Rows from block 2 of a small sound classifier, named by matrix and row number. Rows with one number belong to one neuron. Each number is 128 + 32 x the weight over its row's rms, rounded and kept within 0 to 255. All counts start at 0. Numbers have three digits each.
Before each neuron's rows are labels from the 100 clips, of 14848, where the neuron reaches its highest value: "top examples" is what is common among them; "peak on" is the class under the peak. Only what is clearly more common there than usual is listed. The data: synthesized solo parts of chorales (CocoChorales).
# fc1: MLP up (model.blocks.2.mlp.fc1.weight, 768x192), inputs 0-191
# fc2: MLP down (model.blocks.2.mlp.fc2.weight, 192x768, transposed), outputs 0-191

top examples: flute; note A#5; note A5; note G5
peak on: A#5; A5
fc1.455:129108138104137144110153164112082205160117066115120162149041192123120110172144130156040137162174110120168146196145090093150175142095139088085115134101143157142151111139125137117155147052162138122141157136173165156149167200103101113116072123128113168112159166085100119156157141027171084103135148146093188114172140090108160101162140177116111127156162133150115143146143107115121152125133195153150131146103166061141163127152066189093142127146099116175130176112157088124148146123130119137118110122170107178134108088070154153132114088147138190130130128073162110080142117107154076132
fc2.455:088121055159145131143106147170175102156157174113147110136157086137117099144158145117145120112161111091134124104128145206132126145142122116131112048163118154157106120130169162159106150148109201132153065052079101124145123112115135085111155135114162112152030116174127120137142153159105145155138147147135121138098125130162100117107042109199109112143098143133144159151105120147127157030112098128092112098118108162089106145138191122156130110144152153118122137157110163154100115126153116106125128229117161181154163152125125048104188144097158170167146136139072130136207082205111081160

top examples: cello; note F#3; note A3; note F3
peak on: F#3; F3
fc1.708:153093133122156139121114109126127121106065128103130103146051119151135106133164134142073102111166152135101076194131155129109137149100084115118114114136135163158123114150132113176168074108120127156194214085147155143086134112197093173122101071119145128110187149129156087136157082110115114151106115134139131100062118093076149143153114157166110102122129160160104100117184120155186143145167187136208161070089136083136151108066134135103142115123124105149111152142118122143129168060165116157110089116129089116166115088131104128119190104151083194127038119052135171115084129167189071135
fc2.708:136091143117122110148133111133130139192120121119129091106129223107172107137098151041092107140150109128179140128101094141150127111130167141151142151115107152165151118117118140107135115121159199116151140184136156121141169114129081141147126144133105170135071123077148121058121152140143111098112114108143159130118125103133138109106148149131117128203189133130115105090113126072124097187127173111114050108141122162133103131131118238111140175112058119188142177086148082124207139154155109141131138201131134074050088057119116150147061076149138134189113087112117085113082103074160129153

top examples: violin; note G4; note A4; note G#4
peak on: G4
fc1.759:118171146109147173096086109104080104108117091101137165151129106116082071170049137105093103072120142147138110092094179140185103093086109176122126122130132147148090105204138111174135131124140141180159145159185149101035112077126145124160153109124143092109135134121201136087107094148152114210096139129134129114113067135106112109206153128134104138144138108116102131101106100078215123099142086126122156108097143199135129153127037113135147153100129164135102158102135111149158098144145075133105170079199147122067130093147096134122158158100041169131127127109118139185141148119100119121
fc2.759:138089105125074131107102134136153081173141097111139120137144143153176114144134106146131103154133156150135135117107213103143115195056106081143143179138155113181178135203197089093121118107129157183102151092122148169214147087089083189129137127163159153130119090111132093088163171148135131090157169113131207136121108131126181116111150143122082147139126076140105114103127123136141128115159095124111107143143111179110145143125163159062108189119149162147072160205134105152095135165130086112102170146143088114091098132090165136188151087107124122153120151099033125136073176137106059118

top examples: bassoon; note F3; note E3; note F#3
peak on: F3; E3
fc1.239:105148124172143152131134152121191129116047102153154181146139088150168100166097122177097105119131175148084118195134082151097085104111104134152128127190127129109119127129133095179156010139122131151190172092110157110130120128147119154140100141107148127164161140134141098128175104107168121156148156151157124044141142019101146165138143119181120114106105129103125062174208120127142183140105153126155167150134095131141129103050150155074119212137155127106144193156121133108097119101129113138114084126113124127167097134145157177155120106121072196127077128127137133109179109132173100127
fc2.239:121111179114129109148114146109130167137097157148115061122069186123129161136136112067136162145127149133211151057119224123123105124122104113109118074135140155137151156185092186106086152148149083108121154159151135141115102152135142109191182132109138187145121155127139109091028092111166154110178196168116152154105158118150108051108116159103079093156150116152132096090099126106118103180119136132162086095106121174093116118159134092120154065130121116137129097116189155086181149138108159158113116103138159163092079044122098185113111134105155130133158107097097166170076139170153136161

top examples: violin; note E4; clarinet; note B4
peak on: B4
fc1.722:122171155166172167105179146111141164104140114071091193183080104151127136159127096179092152132126124109114150157184069157072094133165157126124158120163106144092154062151154189135131086158143134146168190181113165089081126137111172139123079136113139136136159157185100130102167125064183121181171129165113117114141073124126127049145076079147141139100123122136090116168107173066154108127173166111085157115090091110142164130168121116119120105152072112154139187082137072119094127126171161109160165091113119167136119120134121131156157077078108172119134169112200105133094155106126142072
fc2.722:123101119162132139136132131143131151119114114173101064138147087127126132126122131102157125134117106142127143156047179095116126204150127104166147115112138124102092126118064095088127130136126168084055119105109139164136091082132146036126124119177171204133039083134146127109069141140099116126112144124097139121112171121140095122119137183125149130150180124145143090120130123093139147190121129129178078077123140200120126116115165153207140112098179143107147111172157147152126126128086149153114106235134158068029130071110109165094187168115159105131151116151066129130107097163155090154

top examples: flute; note A#5; note A5; note G5
peak on: A#5; A5
fc1.407:114113147122097092165162121120077154172114049035139162144077166108142119165111163137037140176163101128129140184146101079136172122091122069098110125111098174151143107145120169130118140052164181137144118073112157128171168167153084135170028162148130134099139144087141103092170131090146128124108135118098152143115151086079135104136142156124114128142130129119166132146137149131131078121164164148162131133113186071136139115141101153095131130119080110158085168117175075129168124135141119121113083136180078137095098068060093181167139110157134136114131127092149082076131086113190071147
fc2.407:120110115122122122100148145136121107170140108099108122133099084104106142136124147176133115103142150148143140116139150203137134208102142131109129091132128128187102109128126149135127126168139139140093057120098113152219128116141104139129112133116113102129000127139128132119169163149127092131055114176116120127116138120161102104128067116148067108131125148146150163132137114163129147047089054145085131147142073159123150140139150166138109140191141131114095134185031132145110068112098113142156144227100152127137121174108131069136167177121111172163145110078136172154201093197085127128

top examples: note G4; violin; note G5; note A4
peak on: G4; G5
fc1.277:111118150136166114079135058161084128182140106066164121110054070088131117156106098103031109118116139165130105097137052132087153100088137121134140103150138152119150114149135112188125109054145139129209155122140113117060146138188132129187128100130149132078148099121091113140118145090104100177105141139151181136124142140043153071179159178163149097132113113127129138123126164123098099150154113146098196093154089169143170135098134151121133110086131187172098151182152102076152131117079088136145093114134104171148166095163124152161180117141084171129107120096103126185152170128105129083
fc2.277:109108107133071108142114174137117103155098087122142118093086156108160109159156146169150069144174129105153099193112189121116095108108136107102155148115113088144096126132117161029108121104141199139087128107096174136196130138140004112148159114120102158110000088114122114101117136163119090134083106164142149149106124130142086131117133098094103106180128108131136161134144143144118157048143123120155099152153130188092126139107224118125145112148132095105123109183162116138123101135127081166067133176108138179133063096119144130130140142146143093145125139139086134102052107097093112157

top examples: violin; note E5; note D#5; note F5
peak on: silence
fc1.367:171144104084171143130063125114155149130164072115165060165118164086168123147140159116120124119138120162146096193123181113118129219040135166189172099134110098160142167099120092183120115122117146113146177117116147143161158130141133159087158066123112146108116061157179072154153069092148163160140146135157093126125182104123138103169068144142139180152156100193121190089126100171102137090164132151072135108111114135153157124118144109129110130111102178165150130171104086092068178129115118113132143209114164127142158173107124135108109125091115159180126142065144180139095080114154128126
fc2.367:121107136166082114175132113150139192184119105150154074117134126122099102127103101154126149133131126092117135137137102150150145112129133179089099186108116090166136138129111114107165142126103112180101114103138092138215152071103068178082088125140108094128018120144136140144083151120099151140082096155126107149124129154142105122121115120116089135109109111134106174141094137172125148071072167133065125161115151106136104115106100157170102148181162138134187136153153084102170134141130110141124140255116162159126147140159149077095107123132135065155136153158083082132093102106114121157

top examples: note G4; saxophone; note A4
peak on: G4
fc1.106:133175155118111131151137123118127102143182145107127111132115105107141145123131109103162136088129110140047124090130194127095125091089156110106105098144157183161163115141183092181145117120170138094160154114153170095048115133044141152122126144129100096128161127138179114133126117149137117185188143154089111106072101150103090091146178129150085141123105148092130147107141145065183108111123070158030082141037147082071159078103115115152149105140126159149130117166055141153143145111078078117199108126184113135156129115122081152153071149091067151144089104118117188132119083106098125112
fc2.106:143126163096137101141132165136109100067132084094086128141121182127196123111118126162117117105139109145220127138151148122161147119055127151102165171156144149147137129134026124101115093173111118086155146196119204127148074149128136104133086132191108140116114117116118135119162156117166112132180098090101097124115136112131141123104192115096140159145164153154099186111120116075143143115192081164127155139099076196082095120112215166127163141136124131099130087136079114098196105156104116103137188117147160182099108115125106118106081097080143117101141096099179138189068107094098189149

top examples: note G4; viola; note F#5; flute
peak on: G4; F#5
fc1.453:138094156113161114073141053159108119074151079100136170093088161122114161149124109131089139131141204129148127142129084111151152139111096143110110100105080173123100159130144155133099152100181135147174129137133141104104120152082135175117071099164107160122130128090109112140097117110175135123130124112137144086130109088176146044167125100141147079188078074124106152130125114115113122105114135169135135167116099130079138108078117148111141050113052063143102146103130159082102159097118096117151013101144102115156108168187099195118074153178097199145150136076081148086160140131165082101
fc2.453:140161156168124153117128143153133109140169147122100159135131165127107146154135132091153120124101133138122119045129080150159123132124183155096144115097102115112141123149177145135126128115137049123075086110144112098105131114089122153099091124099083079115141142149156164100188159191156133124114084128124164139124116136133086130141116117099056121132092139137163155145068164053185148093070134139124065142095175157104145122120064150121115082140153118161163161159089092178135085115178077056142203110145163188101128092111191039128150132101114177150158221097157129099127107084074165154

top examples: flute; note C#5; note D#5
peak on: C#5
fc1.638:138128122093159139091137151090093094129186138131120187147138143165133124111135113194117175133132140118030059195160176112124126116121094138110119069094097136182075125084087120168123162149104108127179150164131165160145137144144159152107143081137155124076167171100092091157149111098205094148141159062134095165131102175139142097132154124168112129105102151097090123176105109104175152126095083087099142117144117130078139123099132146164135119141147112123103140127100091125144142104163218120079160128084150183170132098149110159125113033107105184156055074137136165085171117081098139131
fc2.638:134117128104143142134117184122144104152140134124098029119055153097070157160116094101174133149114116118150115122107152129118132133113107120079155127082177132055121155061115166141125148116102110095073111152154129167166129097138118082120090117080108148112053113147149082071084145149156131157102158246088112143157176134136117102165121124110105131160189117136169131145127125118102091143100172122116103119128158198150132101141151118136128073144106081151154100088195137100146155142108114128128115165120079157119155130088095142144117198143121205128143098052098094060119168165093054107

top examples: violin; note F#5; note E5; note G#5
peak on: F#5
fc1.281:158125080150122114121119096135094118171104085113158125165085183124138098105089163167111036090122108128132123163092096120103144113141146141080124152142091103165167131100117167150084138087117184147136148149077126109135178109202074064140154098100110180123136106158139124156164107080121164108100116105115141099081156156123152093151133073133131122182216094132159171141174135114131140159126111065098176141133074133081122067159181087113112065068137128135067116053122069124119156113073126130110119126079160124132139150151062150119159141146079149151142178187102164108124081147100107161
fc2.281:123105112177116126085125097119128144124110114141113115102178134143199092148101132119202113122136118117144129180151096127120146137117091124146118118184110167121135094153086129088075132105116096127182041143039135157126139150132146094147148117077087139145112114149096110200116059157107170118069148138119109164139134136093131092095110127121160106129169113110151199122140104172134119065116126153137183151105092173173117130120239102099170129153151080078119066150121075075170116141138155116124103084076163181221156140115168123129137140099130094158138169186157118141165112193133132099

top examples: violin; trumpet; note A4; note F5
peak on: A4
fc1.86:175156102122137131160125090064179127114141095128142135138098154172157119134177156151107123133076106113109116137146109133152146126149138200174148109130153162148142123109135164173187101075149138140165186217120220121101143138118133171122099091133110129131137116113125134111123076034181117140151157106080126087093089125154170099160196094134150137127112145076118132160117120143158112113117141187115157129162121097211158104083153144111138137169067171145115221108117108081107140132105160126087139116102116129092073148168137198173180141124087211104142129109196134141137135134149153083
fc2.86:121161125111167138193109175150102146136162141081169154106126104182104117121141110185122141121152083097091089170151146128110132140166119122142135171094128084045095149072158131136153151120151171102099137091215154114149089120149114083149094109124126096148076130127171086057157123125072131125118140155144111118137101106129097160133173118135140141087096118132175119126146136081135144137104166115148133109128203139108101123160086069178116094110115193116170141167106093193139106104147090203125155137128171078113128122086029116106191132124118209156080102139147140117113123025159116150

top examples: viola; note C4; note F4; note D#4
peak on: B3; C4
fc1.313:155155098155130144098126137121072127125114127115121146133124112132119091114145120147097172156102125121035047164128113134095094153139116144136088105099055140196152056124136104151182167157136091141152108151149115163164125086117157140115141150115171159138171117185104075178123100087239161115165167093148134204093052099139125081125139148169117113083093129135073125135085153076142146158160106116144138101145156089114132142084147137149116086190129080122135153119104021133102176127092148113103144163168163138150144104122167137133163112121124138165115120140142176111203105096136075153
fc2.313:152120115102151135119126120140116162178153131129144103115031111143123189135113083154132155140136135138145110140170160092122128141099076123113157053123174127102088137105151144144113139121113119147067110150189124149166124153100175177125109114146135128074117140145123084134115136126087085145073211206088157145155138106116063110143109172135098111141192113158065121119097085127141088083061127127128154103127150142101125142151097129137111118169086084127151151137129166108128131145207124135145061165160120151170152131136139150131072156121106223147133104038084179076172115195108058103

top examples: note F#5; flute; note E5
peak on: F#5
fc1.420:141117177127141144085133078151123108124175081059139118134127105159184131109136135081050129121096195189165134158187104121163113136090150120132094052149093159112156149110137145144116125076170088057132091092135112157067124166052098162132107100114103163129139133119106094128111112042134157145145152140128122101105107158161196065152110136145173136175132090139126142151124132106139131170155144136103155173123080145089185110104135166112180071103105113182113146124127139091092185064134126103156087133097110128171127157134104132136071136197123189119097097124090131126110147169174142058
fc2.420:104120091134155142104104209144124064167164133122085207143078167121122160155129146128161096128154143113114137074133135133136156163158143099123161039067125095089124096152116155153053119151143109131126140138114153134110124141091077140105062166129115107138105156148151104087204138154147128124122115179097152127105121125147094129115152155093093115207114149149175153140108153118198160084077160138123076117125125202107148125140127135165125067104145140100176154124126121220133103128124088101116128152169138183141136102112149098155181177066090193137150202080119136074127071118121105158

top examples: note G4; note A4; flute; saxophone
peak on: G4
fc1.766:134125176166105192117104161151124107174156119116152126140089121173142091178137101129159080068155142100035099111154156083152175111092104101144078100126197141162166122149187125142112106134197153143192190130139161102105141122040128163127125135110123096129149156142132081147144064135118159133182155150070127125088118133136147076162166114115114149138094166046150164090127134077180115113114061155056077135113118117110121097097136136127144124129095165129115147157091105117149130080082132129162137129183099133168145106113087139187138154111088177113092130081160144144107128113124068062
fc2.766:150108148079110094111144095132132089151097102093116120140107200122234134115123141176149103119189166169213148136156155145137141160033140138125133169156140156181170128163078147064123106127122073084071096171118159166139089168127117098105116141164082183146109123135125104100167152104160132117147116129143138119111145137157156098084127086122099151192160115172152157126137153109140127124144080130094164127108092177102115162134217144082166126157099086144065100179099141075146093120116069088122145125149143135096086135116146107155055108117119115131137131077106136145080147108085156195

top examples: cello; note D#4; note D4; note C#4
peak on: D#4
fc1.335:113148103127173126148099138120105161181139120124140104144087192141169147144109148126149103149173165144079111171119124147127099196162188142058084129106146110146152116134145131204132089089141122083118188087107091180105131098116137148133054102124098150030121141155100098079131129154157111181122094153129158112111100099087138133167181086156059092131061103171121066139117170123122083173103147091103105134144118147150147142125110134124127135119081136114152155097148072156139156149136082138136096153148116142114081107152149132149092130090033120165121191009115111097100143141111111160
fc2.335:115083116135141091119140076111123148049135120122155174129213084104147062142128111138119139123092126120099111146085080138102146076168123171121127164148071134086115156112120062141154116113118177146144138145087118106126121109134119155084198152185182134153183115175117146144155158131154117129182104057163088109132124093138167172110145128151231146119141129148121124147146108165116142159179139119192155156160116080141142143128155122128101184099149126134138124089139146092086173150142146082093157140124078067147138181143144150139070106175112101058095092248120122106157100100150146138

top examples: flute; note D5; note E5; note D#5
peak on: D5
fc1.112:125155140091149096140135127109127130136156137158100172169112098138099147125156087179083180078088157134125145118105100154133130061147151164089151128162164146165089161139136153157094082160120116181155123199157190168160153110116179138145103122123107146077148134182078118157145141097144084114177114155076123062129165128121147090141123129141164159090131202092142118142116103083131190138158075076101090166066096131178145145115169168167174085122115108144094159157026161147154072129086081123101064118074129147159099109088137119164130083126067148118126108110155166154169102160117148099
fc2.112:148170189125175167163120189113109125144152102107101068157126146144115149134120098075101143133107107105119079113135142107136134143165129114167149095122135141120135099134087172065140185148129115144091166110132181134098097136138065119123122132084144156134052142055128101085112093107143178114079139129101104149111156102173131078157120143117153119147143152108168150169098110149164123081150220229139138113142153235159144128111095111117100051075071107100156122144188116117177085138173145174144158175139116085102127077104137141117099160177125124177127116134164093126053155117132113115

top examples: bassoon; note C4; note A#3; note C#4
peak on: C4
fc1.406:146161140096159230145129124076099119097085109162095127145146142125156132163153132166096191130105138120101104105116150168124062132142100180081149112205074122084084125119089101161162132132118120131156154160113172120182151088171083175095092119112144127135109155179189088184177103116149110158132157181124092102133178102093118103138126131176147090076118129101152095131110078106151152121187145104091084109166095053152127171072111144136122103144127080118116133106081105130088140159076141106145065110141140149101126114156171167117096129114101157152101072125127182060187120147103063109
fc2.406:116064120131124106140107147116151138119149143139098194093127121161101162144123151090181145119130182143143155114088131130106122161146157132118143099069122176059104158159091178157094048129127162132079139119135173117156107201129115179136094128123119070133128133110104122100122174209092130146133132167081167105119133102138095118145180142118139104204131139145137161122098112185170150126067125149148122194131089170113103093111133167161163213161143110109120174130125172143163133148121123091140091146125085156193108130102178145151129112080106187059107165098136106045125047154072155121

top examples: cello; note A3; note A#3
peak on: A3; A#3
fc1.94:170115137142144154114087093098114150143083134052170113166122133103144043072081163088091083150179152138131131142105127121109100157133121180166076125182116145157151071121096113150175121074075079124117139107099102199092138143146112147157136102103156123088156085145173114064181107135141151163128129156105131081035131084116124102154081157137099095087132180165122099114142156135140087152157189123194166109073112068161131118095103112100148099152141110142149137094116139135085171115167152130117162100171105107142128085156163083121166116102140110149076122103148177089096135159191070165
fc2.94:155109113127144085164184123123124122159101126159169149151124184102162090110136055060106148137133112098170139124116094107098149096144144110145105165118130155176120106114131125127164188141112156133155116172180099143100092100100129118128151111119163199141079112117127095100077099093091123117142125052148141147113136118098145100119170166144113131170188141139110093127153129153124082167149165145136085142131176128108121107104112151143109077037064176174129091186162107124180138136164153185112115208135105066081141108071113143105089080207136102149111065125097076128068131066181103122

top examples: note F#5; flute; note E5
peak on: F#5
fc1.375:140129160111155105136141112099131112153138073071164062166123150116168124109124116121061151163117117140152115180196082096108144120144136129165069051183147124090116158087183188138106087086127144084195138115115107194108147186117065132145111070123132137111132156092121092142107085032135120130183125114101084094107129073140148118146089149132164147161108136132164161155163118175097137145152157130146167130140099136130140128114173144138114073105097150137116138079165160094176177084119124155094056125105100143157152133125060127142100135202135153098107048115133138127087084132191121120
fc2.375:111128134119185125079111178139111105150141142146109175141046113137073169165145148174175102112122153120109124031134165145121143165099128103134167113073163101057102093114106119144132117105152071143053092190169151163181087157138139140148105134122139113128095123171143112094167150151141073143093139244106194159118136138123060145142106184093110120133094158120117098104114145085135187114087087112125064125153154184154158144120154131142140123151121104103137171090094159189115069135112102117111128130134184143138072131122158103133126148122106181142144144051103135108157121185104150109

top examples: bassoon; note F#3; note G#3
peak on: silence
fc1.734:105154101154146164064159125086122121073093111097096145147156124168142114124111156159095103117074106129137128114084114084155118132109107162122100161177173156095123088106116105123166140142111113116138191148161091116131106073162130100109095203170147083127129092112135140120151157074117090120179181137115151093174079164126191135149176130109131127129141110093137126195090163071150148139070109112153151099150064126049111096122075209146156094170142138143140145115087069138089195139133080095096158148164163187094087105129164172157159073100137133128137200169153113143151066142100148103
fc2.734:108100157110127133080146102117123168142143096141111129104157144116210116138084132155141121114112127138108125161120123142142067141134120146092156209203124150165106122157098101118095104100098076105046131143122149139192146115136153113155202107117097105121111091175118188111117140158145108090059120159119094104154088167096170139121227143113135170099144078115159119120112169139095128118110127119089163140141139217146187104130156198128148194165123063106117095177097119121163114142106160167121145139164105117038097146168161159128091152086092076131116156068151131135155159134067130118

top examples: viola; note E4; note D4
peak on: E4
fc1.723:103118076173172194168079169100113161115157086107091155142107151158125111114151150146129078115131130163115134137136185159110110101098104162155093079136145138111129117170111094193124122110102200169199194105081112140131166133129134160093062133117135105117151190119106116156195056125122140197186140133089157155103058115151134168205152120180099168132106168142116179135122131138156131165101133156122139072131072081120153091132069129107142150111087158147135165123090150167094137115164146098138158089084103110056119136112128150144112095068106181138141159100127106145113148079190097126
fc2.723:098115125130091129106105091099131133135139123101134089099122134123148114147108126098152150055127122158134145185141091160087150159103168103105129123122176128226145142149157112127107056058172140128116098137132155156133156081094125085123172127152108180151115087181109127110120196115148089102120162131149156125144151131110188110111158138137107113119160055169116058120109135110065136220125109069149153142156174112123143144141138113147134151106150143189090132149145112100174217100130094134118122206166104080105068138117057135170116109131139069133102105062122110134119214197142103131

top examples: viola; note D#4; note F4; note C#4
peak on: D#4
fc1.688:117127132203146144112126138115117150101118096064125174195107062114143098178123057099078132092113165095098127187170182147127138152124106162146086104121129167104158127167108132153158108074072107121183196078168172137136146147132125132169148115124119124142155123160153180119184081049170151143132220180117107088125120159112144078160109142187112095122136175110168114172116124055130143165146133118081146058153079077114132134104090140147127145127112184127158139130084061149108142121077139109149095119098142145131068086121142105097135085118170168120104119092148137107150110094155132086
fc2.688:152068081168153099104138169119144184088138156127119146109155153160094105150184124176143112141118108146130117085121114133110115141162110149110139154138134119063099144119091095181128096075108125109128049136064123126181154113138135098123089145134133107113038103174148150080212167141167132130183077162066138115123144104113105129121127127143153090110186158184178086141117135022133111127150091134153126099089109083146115113142097153190134129154165153130118182143074175138117084145096076098143154164104160124117116169102122115118143122024145123090120157108152171067155078121083125142

top examples: viola; note D#4; note F4
peak on: D#4
fc1.297:098191139188100124175138159142061168153125081143129156165103121126176097153154110158083094105093131117150060128154168125120088104095140151174153116118140105104179106161129090141151132125109144195135157202142146124121156103186127134173067095132151117156126142122156147120158082079160124104120148173090152124120078136123130102135133120120096171073122123097170035149144154132154136116149137129136136068125056115100128079171189134094121108162165186119140123116071081141150135100108172135159130111101196176128060124102145107146155107111066145166170137118196102170145145115209185112
fc2.297:117073126130085146175179152115125124202149090153099116120119067123107158154114116156152126151083104122169137197110144136126138108134115096136120146126191111067122136118150135075172161132121195170128095128149085117146192096121085061105060113129103116117098122108128091074160112125100125103156174213143182143140150116108120152123093153116132117098095146130134118105169111151155135133117137081135174088089113136106114128152180193124136130138114133135095198147170138116137153138069138126100175175147160162125100202049179087131201115065111151129185160136137098148121059074080128082

top examples: note F#5; note G5; flute; trumpet
peak on: F#5; G5
fc1.541:131108084055151160135102100090144152129210122135164064159057158075153126124101139098087151112170125122099126166135176093117161231071104105162126108127155152161108127140118117125137116083158194118145180087110146127143165169135105135108113105162055125097125100146175113131139064117138127121156166126149133132127125067057114105171083169151181155169169092184094178108140098134105156100136157141117197099139088177161151124107119123156140146132106125169110157164165093080116126112135129173119128209116098168188099131110127103123156107105128170179089117108149157086084103096118083118
fc2.541:120075162136098121146111090140142177160128142151155095102111136117118096137111118188140134136120139100114114142146084158142135125138120174098091188088095139170134140129122091106154101110098064151111108142113086173228213096135073198050095120182106114126050106165107193170110153088109141137132104155134075112123113153148120125083107138080101132106132100109136165163102144140095135117115146122081142142097146075132146127108145136191126121190140135171177121130095100079166148127165109145150152255128139120139136140143137078108080119146129036097126119127101129125103127099109167153

top examples: violin; note A4; trumpet
peak on: A4
fc1.700:183113173136087140134126132132167215094095103069135109153141198120101132138161132124107158084120138134109125177136114127151163115119114184153117071168074141166118094087097187172123079135160126071148125125111184123079138237173140087114108102128090082070161146117094101095147074053149061144152152136129135150116101123080151087159178105150106158118117163142135145113104136119151116112131122179136146111130133070139160142125153121144158132205131105155102186105134117118168178149158200076112148126096131164111110074133134172128135130085129204103143106107161132103117170141198145116
fc2.700:128123102124165140107090135111127116131139106084175103151083195139143134119131140120106138135142107137131126125134165133130104166127125121133122134097128134159136145128123091156130123077134188124138168108132146164155082139151102054160099119120146139138000079092133110063139135119107111118103124178135126127130135108138111114133168157148152131255169134151100168126137137103112131125149160150169110076136162161153137120100180105123141128108127204138136127147143117215095139120127113188083099255116141091102137152123112140134205145137117149186109086064071104094098161115142078148

top examples: violin; note G5; note G#5
peak on: G5
fc1.65:110131108158124108156126126154137199130125092132167095164131161146184094145133154146059109117166137140119125232143130106154149161164146129153118132132129148145144107165091176150136165095159203144166167105147143135108154149172099103172151129155114111138189120112103158114144122058176157131119180109170141137085150145137123107186152093153143137162126099080101142182163123110115133168141140100148206120151084126126136116136162186115133126133094169114090202114124036103103213119149139115169108148061089146130120119144087177139139083096114172172134156170204150105126069127168058144
fc2.65:129091092145127131028117126100145091143097153201103112113155110116093104128121141138182144154100160096165119153101103131143087155114109118120134154105116161120142111125098116104095094131135042113110065164053147135169153148133144071109135123134158149152138110163071132167150161132131123111076157147149132148154083112098138116103182193122145115153135155116177160109114120157089149077036111188144156105148094205143102114123217194215124145156144033114140098182165161090157147133073141130109128167120114162166153156101155146134134138076145092135109183135122153122161116165125118116

top examples: flute; note B4; clarinet; note G4
peak on: B4; G4
fc1.327:151112136160134181116128153115169107168101080127121083119115108151192102153125092123150058104122119093098110090131179113099136126106119134128111081178150119132134122151194157136089100140129146086149199083098099117019148158061117131091097139066082143143121152147183097146118045134124133170157157138129145137151178122112127115182123124111110137115144129068155199099082126083179079106197117151108146124123129158123132110095149141103135067148102144122094126142138130105127156121147155151136154049181092174152152115077133141129147174120126158103113130086099165106042178133119049085
fc2.327:128120129104109108161193130141119115147147095109134138123071102151155170072151119207095142128158132116203139158159160144127151137078150114084127083088145097087127120088141169075142165124105116102123109191127128181106121185137090062125087140146115143160126137059125112074181153053164112135162142144103124150135176117141136115153077099120101120152112133137196137119138169128146133076136114168125128139139120156076109149155194187057104105158069024142097095155115108095129038132107085078139128171092128126194121178118138126152087154134113160110173117083148119117114083119125098150

top examples: cello; flute; note A3; note C4
peak on: C4
fc1.128:101116139106125111156119091106050118107105093099112117122048146091093141143146103144117113153150109131127136178127080123168176151126163126051102119069068157153112131111116139178159109109174155078187130079119142131048135150098164137109063142131113129109187133158111087110145133094176079152123120149145082159148095099126123149126151203154147095171130140144103123143152106115123143155144184134195106078123142078094161121068091152149156106073083111165146139092180106141148150120123125113124097153156081102105109119118097167124093136147141168160118112047140158062081085130196036130
fc2.128:140094125078145147165193130133111118170136127147156121130124150157129144130132109077098098140142104127126110096111082167171131139160180107122105087106114084129127149139138147132184228166132125124136106155161070115127137094114048168099056125125104106132109142120146103086171146106156107164141105128155136179137172111146143165112071110148052102153092156123093132121130151142216133116155165106087099120131176155117134159146107178071116054120078107190148144109134117131155076126178110054155141164121105053122136110102194069140091138183084188145165111097145102078119083094114083147